{"n_mels": 40, "input": "log_mel", "mask_prob": 0.08, "qk_norm": false, "inner_norm": false, "drop_path": 0.15, "width": 256, "optimizer": "cautious_adamw", "beta1": 0.9, "batch_size": 64, "decay_fraction": 0.4, "warmup_steps": 1200}
Rows from block 2 of a small self-supervised audio encoder (BEST-RQ), named by matrix and row number. Rows with one number belong to one neuron. Each number is 128 + 32 x the weight over its row's rms, rounded and kept within 0 to 255. All counts start at 0. Numbers have three digits each.
After each neuron's rows are labels from the 100 clips, of 14976, where the neuron reaches its highest value: "loudest band" is the band of the loudest frequency at the time of the peak. Only what is clearly more common there than usual is listed. The data: synthesized solo parts of chorales (CocoChorales).
# fc1: MLP up (model.blocks.2.mlp.fc1.weight, 768x256), inputs 0-127
# fc2: MLP down (model.blocks.2.mlp.fc2.weight, 256x768, transposed), outputs 0-127

fc1.540:103146112176178090110200131106164133183089163133159126146093090158083148114126170153095159110110168156122101134122166113162094132141154143061113134065089106137110208120194091124137156125133146138108177143115102148135140154139076098128147095166153137122118179120086139150215132122132167108095168133114088152086143137130135129103139162143190137134069149116189066061062167153173078107116
fc2.540:127107079139104198142097155140108134091104117122068133146125180112144112121106065075181083092111145122134220140163068109092197064108149110060143131111140143177157112198102164179157131139087110093117103093124146152158146086087107097125136101179097140100186136161092109116121084066157099164177107118144156114158107115142115130107183142171116157127147165097088138190159114089076148120073
loudest band: 1000 to 2000 Hz

fc1.653:071161168172100150108125101169096074154166115084027144150141123134164154140186119113173214103191160145147158082171106113111103094078182113123150124119151071123124124090183072174100185133114130087148124124122119138156140197084139119126067202122119109124109072076109132157154174107162181082195199113114166094120134131074126189120162161115102146125088119100115123190133054157108115135136
fc2.653:133158095097102121123135153186155168128131149137107131163191118136132144131084133157164120134117092132164132148133168060116072169129153142090121084093100080085115121062085141193116100124147091159139117111119176081107095149134142138126091105127094112083165070142137111065156104118165099128102141187132113070101115180076101120140103129101133128155083102215146050110067176155147160189117
loudest band: 500 to 1000 Hz

fc1.626:159125145168169168130124061176171123073175160132072196179096118100114116125125154155176094083125092108145131135111116153125146075146126135154121154139058121104170115136078094051103111105098128108107146145090098132135133148070183096057098132130123107134127071103171117111131097117181093105187123023132104127064139105113142137091091104163114111072132193112131119063091120098162143203127
fc2.626:160184152148125084173075157161090153140139129161074130088124103132114185136145153174132162228089128146162119119129150146145110111089175138141189138160161137153119068119147127078106161147081138123095149127144046146161137148131075111169058076112143108101126206136148184108147098123101135089144127089089130078134107121174194173122129193077138157161147163176117123099087035132155119139113
loudest band: 250 to 500 Hz

fc1.543:161109153087141163102157139100078137113157138135117109132130125142125069127175126094169146093084113122148127132110098110112108120128137091103110128141151120097109080123144175165174113146090160136069087146119125054099132108089112092070133077115202159139079118140126152142113162190082059128119133108073134089089163117090154154095132150062101114111199123121102104168105099114111172135107
fc2.543:152160157169131124143157093161089106120198168107094137147130109160146060167165144152122178109143088091146086130173130142123115128054107146136115140132118128112139168130135093151242111138129136122154142076138132117144157164109140214050163133165138101128091129125136204093123168144147170203148111069159122094172147150121119104140186137122171159093057143133085116090083063117160156162141
loudest band: 250 to 500 Hz

fc1.341:151166122178161105123153126121108124186082164159116144137103132205151146077086135159170166128111130138083156135149107179117112123023138117034200097127104095148100142124120095154112138124147101138122139108064147095130103127100114118100103161184125119110130099125117168173186125121155105138090148084147158121100148188183134141105169138105126146124166137110154126161094119149150128068147
fc2.341:129131097139103100114165140086125145114098148066151045096125141160097111133126162146076176119154115127160050113124141135103062126177132166148087142117115143119099136097145120142130141134083122150154125065138134125148199180143134102077144058155173162096132169122122140217103157144135157105148109152140105135178154065186141108171120129117131110112131088241063155033144086181120137163088
loudest band: 250 to 500 Hz

fc1.50:135138133158156152101073103173089102103188142237138121187134090112099056080155129153173156115120104122178166127146125115088151099110152077127172183101167098104134135105117127118141122173141106120138117103096090117152147128102157192112166133136133168164097112187179189050118159186149148087091074146121070166195143188104136074110159094106137127116094096137146154118147143182188109150112
fc2.50:103128106094138134118129140142152187187117100112143149119123133118091134160067101112124144185094139181074051098103128161142116165143139100134079083148089129099144118139129112120133160103105122141164115150115133100110170055124086136111077144103049178147152095110059117140126120099136111148149143115083124093121109129077154119150089145080056099152121118170096070142090140072117128163082
loudest band: 250 to 500 Hz

fc1.258:125134125099142112170144132086195094172098156161172094161173048161100078115074145098112140131110150149166114099134108159163156145098182096112129157110112126148165179084146150062151216129183174138075171139167130110075119164140084106087119152144144161092120109122117148090157069082110175147059086144167064193122107112149143175123113217127117118114094103090134148124105171141121086147149
fc2.258:177169157102175121129160159070134159175099147136184091165171187101105150126071146160155108138111087120125112126034097159155121134150132127124160140079076119158127133186129137126152176131187094126112108099080036092130082143130157124065075180138141083019121135206123112142181169112180138122134094109164137169120141105096125209141110153074158131065057114105108089127127169104142109077113
loudest band: 250 to 500 Hz

fc1.518:138125139157122187188112129112107110196071149070102138083121065143107138099128092134120196104172115121170148110204126117141148107029152091094133174092118099124085138066152069168168125128063184081076152084075124127169133184143077111090107110167148156099091146129109121142143164139163122085134154111125095178183082133187158109094179089078130130098178094129130120136101097123105119153112
fc2.518:137134134121105097160159150150124125071170124139135157109118149176059080077102129128126146114140085154165124134116147145077102153128132150124062179141106153132144188097163166130183149079095158128129095105119120121073127138105106130054148070164136121111107179110151139134090119130146118165081106158142117155081120122114125161070127078145159096102093162160132180078098125096160121168166
loudest band: 1000 to 2000 Hz

fc1.571:159140104149146164102083033119080073151107073111114155148100125143099144175142140114122136110182152168069127140127082143112099113145137118120131168115173126114128120147102093135064104146104121099151065193164121129160099155155193122101123180118133075120073139033139102121071114122128159064135083143079145098128183146110134158089101166173103123166097154093200128191115080130122120110177
fc2.571:075143153080080103152083113104146159143000134078126120121123158130169110120155145142154104107130205078113168104106088049082144095139078130138093091126107153151132128105154161112112084171147115145142165139112117172129232131136142080098078145174140112128181101135113084135078175100162108132145087116103135154071083115106155096118097128071111096119105121126141098147135138125132145132123
loudest band: 500 to 1000 Hz

fc1.161:154175118186175117135095105085129152149080115135169143133183132107132158154166068159135157096136076219118146120161109080140150028075148114085190127106160137094142139071146099128140155133123111123161148106100104093146140104157158164128119192070157093215170153133128128165102121192181140066115164096158129120179148137140132084126111085156100089160123151091200061137057081127118109090129
fc2.161:131209085132133099130130125102096156147097110142172096152126119150094166127152180129124130170115116156183113161182128148129101073132156082103107098203091183190097184179121149097183105131098168137121137131132072127176172147108049105133117108122145145143140198141137157135166144157099137182067189118167074126066128120139142115103078082111142143095144147177134131100101037141114151125135
loudest band: 250 to 500 Hz

fc1.613:152112052091181117120102119083081107181130118128138139106148140127116122163116137132090155129117182128155158107099044155116120084069127131076156143105153171122103112119136166135082103110107122117060091146119142127142141117128158104113136126137096167114135102086048094135124126101160099075167192188123109104114140140132129151080194191121101148181130174129119110190110127146073148123148
fc2.613:148197116114143009138015125101144128153122109110123108131123126123094098043138161128148107102145178145109133105095150101077104066124118115107092171110171083115117152142119158126152196121151093203140124099146131152116165162157097096084025119100083134108169092136106150146103134124138135128113071138109125174087118148167196115119124147083150175110145122172131128121213128148141106117109
loudest band: 500 to 1000 Hz

fc1.504:111080140176147131123177139138164080146130132212110124111087120180129120043116130090109110093127137131097120166162136122139159074091130050141123108127106142131106132098189173128053145128149167108163153114071129100081141081106093146134120134108129144137133148069168144131127117149135134117107131123155147174173149152143134175157122158097157118165095119110106141084100117153172086034114
fc2.504:138159141120119102139148171132169155155135120109120136099129157127085158140045100128131098119119135134156126112109136120121123101125154131203090124117107115119038159125143111139121118055153151077116119074161145136110159167161125101168168108147095142157136141085123111137136127112108105107112147129180079094231077118108192185168071116140176177146146208171126138122062140164134098158148
loudest band: 1000 to 2000 Hz

fc1.585:149140117181157164099188138149115085084076129093110129060084069156115091136087138181119162078151142124160106159084173120151155101099155142119100121101072137078121178146100092074065112098149118082086109115103146188144146112149093090142144102115159147105158157141162148121154090133182127143154175114121126147142099149149093100133107080194156100088128059116123096154051132138102133094112
fc2.585:164150113135104124156055125126133167166106171081135100152125149136137144149087152117141131134120136075148114098177109054191125134139144123166085112163174123125104094098181078083105149073123117153113125154159159109152118108119124122182079172149181090153104108145122115137080101131207134132181162145108102109100141128011120150172097202083135103151099110161107160159176087151077104153151
loudest band: 1000 to 2000 Hz

fc1.308:076124162088103157106117146102083129171079126147112098147122110100133119177097170038191062099065152105140087194118105104084067123159166108079114109121143080148160130147174171099160185102113118117143054105166171109170151063172136085085104124114151166111101087125062110114150107098041101108097114121102134121131135149117137138108151173110105133185099084135132130158080122142137131108099
fc2.308:200148113156157119134165084111151120149062095115118106123126163132134099067149103174110155140087061123198139097159120099106117096114134123110127116090083142109104127100122110096162155158075129148117169094064228131070144169112141118155099166120117148099101131108139159162109081180142132108095127133133140143147149138114127068152158122143087204070134084181119186108096142145104154125115
loudest band: 250 to 500 Hz

fc1.0:141101128154052165111105132140137132117068147140092096070111045131078145183118137105117135096157127146122144168088122156120091099138166136116183111107117072107177176102072096142130107115146165123109084116140106141118108092143173169130212060080117120194118080110113124101140156125181112108089071115154092087151139190120152116119148090154154114132070164126229107135107166167135078103170
fc2.0:077182120132168101079093111125166172115128108130149168154188126157114173079087093122117115141118112172109142121097095057099161162152125100093182080212104112113113128114084206125113159087118130126158127139096179114061141084151109135131115153154156131160212111112188176070137160096113129142134166149145121142095089150154133122216150170112167192136114118127127099184092123146085108089130
loudest band: 1000 to 2000 Hz

fc1.692:071081143097164138129103144131075098130113153196152152130117096158113125089122117104145160090070101144121144143127149080155161126159135083083147176103146084118187117123157162114149106172126136109185136113064155163081144109155145170100095074136126145091167154155148131197106100142148114100106118121165139181138103152165093076108162100137107128098118068159150101121094169086154214142124
fc2.692:121166139099134127105163111089186127096092075063123131178124136126154136130127080142121135122142134099145140150125094173138178087175169144079066095132126065114087150091099135083076121097134136104054126107121120119168143127117131066084126141076053130135159113094097126125102124155141107103130156076131175175191123135160097085097125112112125115166110108191111076136125145132124146126133
loudest band: 250 to 500 Hz

fc1.617:115088119133129090092139095168179085108158139101111163134151103124109164114129119130066114077163162175165102097087163165105123082113205123128081163119111120113135165147087201158060160185101147157131120094188133195138097144147123102127190152132073123096172148105137175157125078116138107135096131095171128153148075146129114101128114119151100142098126139124156118069114155140121108080097
fc2.617:074182110088114155148155168101127173137158125177154129127160101136133210087179149096155120138128100139109137192202146136110171139164127164111149047122150161116113194135134170140117179136153136097173112144150185120127138103162100139125106123124130158128172131146120083187177155097122122200093111097152088159168106215092127085146100140104110123158117101159141099113138161093139127101134
loudest band: 1000 to 2000 Hz

fc1.159:146176099059121147085131137069163126055122089147157138161138109189201152145087101113111107122145162153099121140149190094181144143131170123097184096123128121126168120103103095075156080112089148130130126136146100126138136092128157100111144145144094179168106152072125149042108119068156124109109183160130122136143114170075131169115113154145064104175059199139125123139132126215136102071191
fc2.159:127136154147127100190150095130158131103145124083058080116147133178104100078104080128117097103160113123176130104102117157145116161087082164174108156086162057094090169099104150032185148145054122141124141142079125147132099203121130128071146135124145110170174087030136055104128137166082137113082114136134138110111117175095121144151102148130123104075129156158101114134159096165107143134093
loudest band: 500 to 1000 Hz

fc1.249:143171104142105151146138147087125121170158159104104106104108142110082103115151165096100155112086109191149105155125201102179169124069140085125184115103142128153147168072106103053103118141087184125177164140073147085079118183129149114067134109130124162120115090119138078120081070151121140109135195154139130154107143075109104117107098123164156127112156071125178084124101140100125175153118
fc2.249:087058171156143144130197071149146111140115163133100112101112115098164136121133176074125112151114121095145145166159071119145096083131155087186114138141124134122140111121137124150098114092113131163161063106175127173134140155135160140100121122147140128171068099117150115108144165181142116119157084115100181132093082099035070085139136057153102135157095082137056151170052124136139056136078
loudest band: 250 to 500 Hz

fc1.203:132121109139140122059114167083166106132148075106120181152056155125121073122124144135159122099124116148101001088071168099161194056126094111131160162087149102134149129162134192157080133115159135151140152209044152103086156082112068113153157150117147127158116107133137113111133134159119172095136127081089122123092119101175078137086149147107121136076102148098140087149079145138173118075094
fc2.203:095149182187087115134098170048129151119147143100077041143102080130089096121068140147126131081170156138154199128142142164087065148099150105131115190087087139115082184116141123113126179142188079152134138105164157126090123166084160142129131119151103086081114178133153140117147124130174160118097106131106077135110095139092162156161126090129182222072118116154143181089179117172159051127117
loudest band: 500 to 1000 Hz

fc1.686:094181133171179136129191166137127135188159117108081179123084113113153086114165150124103128116157180102116104086127135160135160118119172110144135132140098120112111177101141191156150122110154182137129156148147078150093152079124083113116136104173154125112113159172104150168177148177117178135085139090129129124115156140054108119074169147070141131092044105143103055135116055129144078091116
fc2.686:119086103065133117121191107099103109173109176165108123142146091168165139188189140154145179098133154195141131202156126204070133160143113165075123155129087145199107126156110145153073162144140099192100158122143097185109109125109173126095075095124123125128174164045134115117096108145149153194121136130129112070150106155133082136184132160122146118118085121201175110151168144159142191125113
loudest band: 250 to 500 Hz

fc1.200:118095160169149153124167128132163087109141157117052099119067094131067098084150146125170084054141118124090033091127145109106107087101130049111083096125152139071149120134126128144082176069098203169099128190122114112082090126117135120125154141117171134176084099129131181132105168105086143141114110077106175085138161113102098088106126135178111116075084114088078126113093141081149144143144
fc2.200:120119117155068161146170166086157121108111079065116161153182111195112106131164107154121098132182109114150081161180090154139161183175108145113138118116147089107122156172167148135069167151135124090131096118128121133199057084134101156101120064097167066146164157126094156125131088097177105253093119145084137106129139175096126144187088137121122209115105132177160115078103110098145112088139
loudest band: 250 to 500 Hz