python train.py --hop_length=160 --mask_prob=0.08 --head_dim=32 --fused_qkv=false --parallel_block=false --drop_path=0.15 --positions="learned" --beta1=0.9 --max_steps=40000 --decay_fraction=0.4
Rows from block 3 of a small self-supervised audio encoder (BEST-RQ), named by matrix and row number. Rows with one number belong to one neuron. Each number is 50 + 15 x the weight over its row's rms, rounded and kept within 0 to 99. All counts start at 0.
After each neuron's rows are labels from the 100 clips, of 14976, where the neuron reaches its highest value: "top examples" is what is common among them; "lies over" is the class under the peak. Only what is clearly more common there than usual is listed. The data: synthesized solo parts of chorales (CocoChorales).
# fc1: MLP up (model.blocks.3.mlp.fc1.weight, 768x256), inputs 172-255
# fc2: MLP down (model.blocks.3.mlp.fc2.weight, 256x768, transposed), outputs 172-255

fc1.503:45 42 34 57 77 59 39 63 70 29 41 65 12 50 42 40 66 38 45 67 61 64 31 60 37 45 32 66 39 37 55 72 71 44 57 66 47 66 33 53 27 58 30 63 53 51 61 42 37 33 50 36 67 54 58 45 29 21 43 63 38 58 56 49 78 61 37 52 45 58 35 56 13 48 48 81 75 57 52 72 59 25 57 43
fc2.503:29 66 37 65 51 77 52 81 49 54 29 44 60 49 35 45 61 78 75 44 34 60 31 55 36 69 30 33 54 37 26 52 42 48 45 50 46 53 42 49 47 60 49 59 47 27 63 40 45 59 52 56 55 37 14 56 41 47 42 52 46 45 76 34 36 76 47 34 53 29 57 40 35 83 39 59 57 58 35 52 51 59 57 59
top examples: note C5; flute; note A#4; instrument: violin
lies over: C5

fc1.453:30 47 57 47 64 60 76 80 41 27 58 49 58 49 56 49 73 42 33 54 27 48 28 33 82 31 06 60 50 66 63 46 54 58 72 65 50 74 55 34 14 63 35 45 53 43 30 38 29 46 50 52 58 56 57 76 58 34 43 73 39 49 48 46 78 54 43 60 34 79 41 44 06 36 48 83 77 40 48 51 61 59 37 42
fc2.453:18 49 64 68 56 53 45 74 62 51 40 45 64 61 51 45 60 54 34 52 35 40 69 27 56 49 70 52 63 44 79 21 48 71 40 19 62 44 63 66 28 68 59 27 32 26 36 50 36 57 55 51 45 56 61 60 68 44 36 55 55 65 39 62 14 73 55 51 64 22 48 69 44 49 67 66 24 68 35 42 50 52 18 44
top examples: note C5; trumpet; note C#5; note A#4
lies over: C5

fc1.355:55 34 61 14 37 49 79 38 57 58 48 27 43 36 39 61 53 55 31 27 43 42 40 47 62 45 58 66 33 50 43 32 66 46 74 38 57 40 50 20 31 49 22 75 43 56 56 60 28 52 83 51 32 36 56 17 53 59 52 42 54 46 46 68 51 40 41 76 69 42 74 58 62 47 27 88 36 49 65 79 45 33 44 27
fc2.355:47 66 45 49 33 65 70 49 38 70 41 58 69 33 69 42 30 59 47 38 32 62 45 78 30 57 60 61 48 60 39 58 61 36 44 55 50 51 66 79 41 29 40 58 48 57 35 46 41 45 45 82 36 33 46 19 46 56 53 36 37 54 63 60 61 39 49 58 52 41 63 72 52 70 76 46 70 50 63 41 51 51 52 37
top examples: viola; note D#4; note E4; note F4
lies over: D#4

fc1.163:45 32 38 36 65 52 49 99 45 34 59 66 44 27 48 56 50 32 26 62 67 36 62 25 72 38 49 52 33 80 51 52 54 19 31 50 67 65 61 44 38 20 50 57 27 37 36 41 40 53 44 56 51 62 46 30 56 49 41 77 43 53 42 56 70 42 55 49 51 34 27 70 59 48 58 52 34 50 58 56 65 41 60 31
fc2.163:56 51 61 42 54 65 65 68 63 44 34 66 41 65 22 25 07 27 22 41 52 40 43 34 61 54 39 59 58 46 62 52 08 64 61 35 42 46 70 81 57 26 63 44 53 29 36 49 64 46 61 55 64 41 37 47 41 37 21 50 58 44 27 33 51 46 66 48 67 42 47 50 41 92 47 55 71 49 56 67 81 41 54 47
top examples: note C5; note A#4; horn
lies over: C5

fc1.90:57 40 75 39 21 36 55 30 71 48 45 31 58 30 55 69 35 40 58 09 67 40 48 69 51 69 56 73 43 51 62 50 26 45 79 54 50 60 69 37 38 75 49 59 45 49 59 44 50 50 50 35 40 45 66 36 60 46 35 40 43 42 31 64 39 50 69 59 58 44 37 38 56 39 47 67 49 57 43 63 44 19 59 55
fc2.90:42 53 58 51 47 52 46 56 68 51 47 61 60 32 49 61 69 41 33 61 55 63 33 66 36 56 65 53 85 50 31 51 43 64 62 58 23 29 72 69 17 13 48 56 40 60 60 49 58 65 38 33 41 52 69 30 66 52 54 38 45 63 67 35 69 36 60 37 65 54 43 29 45 58 54 53 46 55 55 45 65 49 64 46
top examples: viola; note D4; note C#4
lies over: D4; C#4

fc1.394:30 31 30 40 65 72 79 56 28 36 22 55 37 63 33 62 40 51 14 66 33 57 40 19 50 53 73 68 23 64 69 57 62 24 71 65 43 54 29 21 52 60 37 53 45 49 36 44 50 57 36 52 53 33 52 46 43 44 41 52 49 59 44 45 58 46 29 81 44 61 44 61 53 45 68 70 38 54 46 48 55 62 68 36
fc2.394:50 70 32 61 35 56 29 58 56 60 38 38 40 30 78 61 70 41 52 40 58 48 40 51 37 12 45 38 34 46 50 57 58 95 39 55 50 67 35 55 66 61 38 73 63 41 51 59 32 21 37 54 78 45 48 44 46 19 48 62 52 37 65 49 66 53 57 29 53 54 51 45 26 58 41 49 63 67 72 29 58 47 69 43
top examples: viola; note D#4; note F4; note E4
lies over: D#4

fc1.489:56 15 49 18 38 40 49 43 13 34 34 15 44 36 61 64 59 46 21 52 53 40 91 42 65 60 40 57 75 55 66 58 72 25 43 58 75 58 49 35 64 51 93 56 37 42 17 54 45 35 41 42 36 61 49 55 28 37 64 51 64 25 37 58 74 52 62 56 37 24 55 52 32 34 64 59 34 46 72 31 51 42 61 65
fc2.489:32 49 37 35 22 49 37 54 39 49 49 59 55 16 51 51 21 39 51 67 92 52 83 42 47 52 42 59 22 30 59 52 49 52 43 44 38 56 58 72 50 51 65 27 70 55 43 37 63 55 67 36 66 51 44 38 38 29 53 48 34 22 44 52 59 51 65 53 45 44 53 55 54 59 75 72 59 64 08 48 16 28 71 55
top examples: note C5; oboe; violin; note A#4
lies over: C5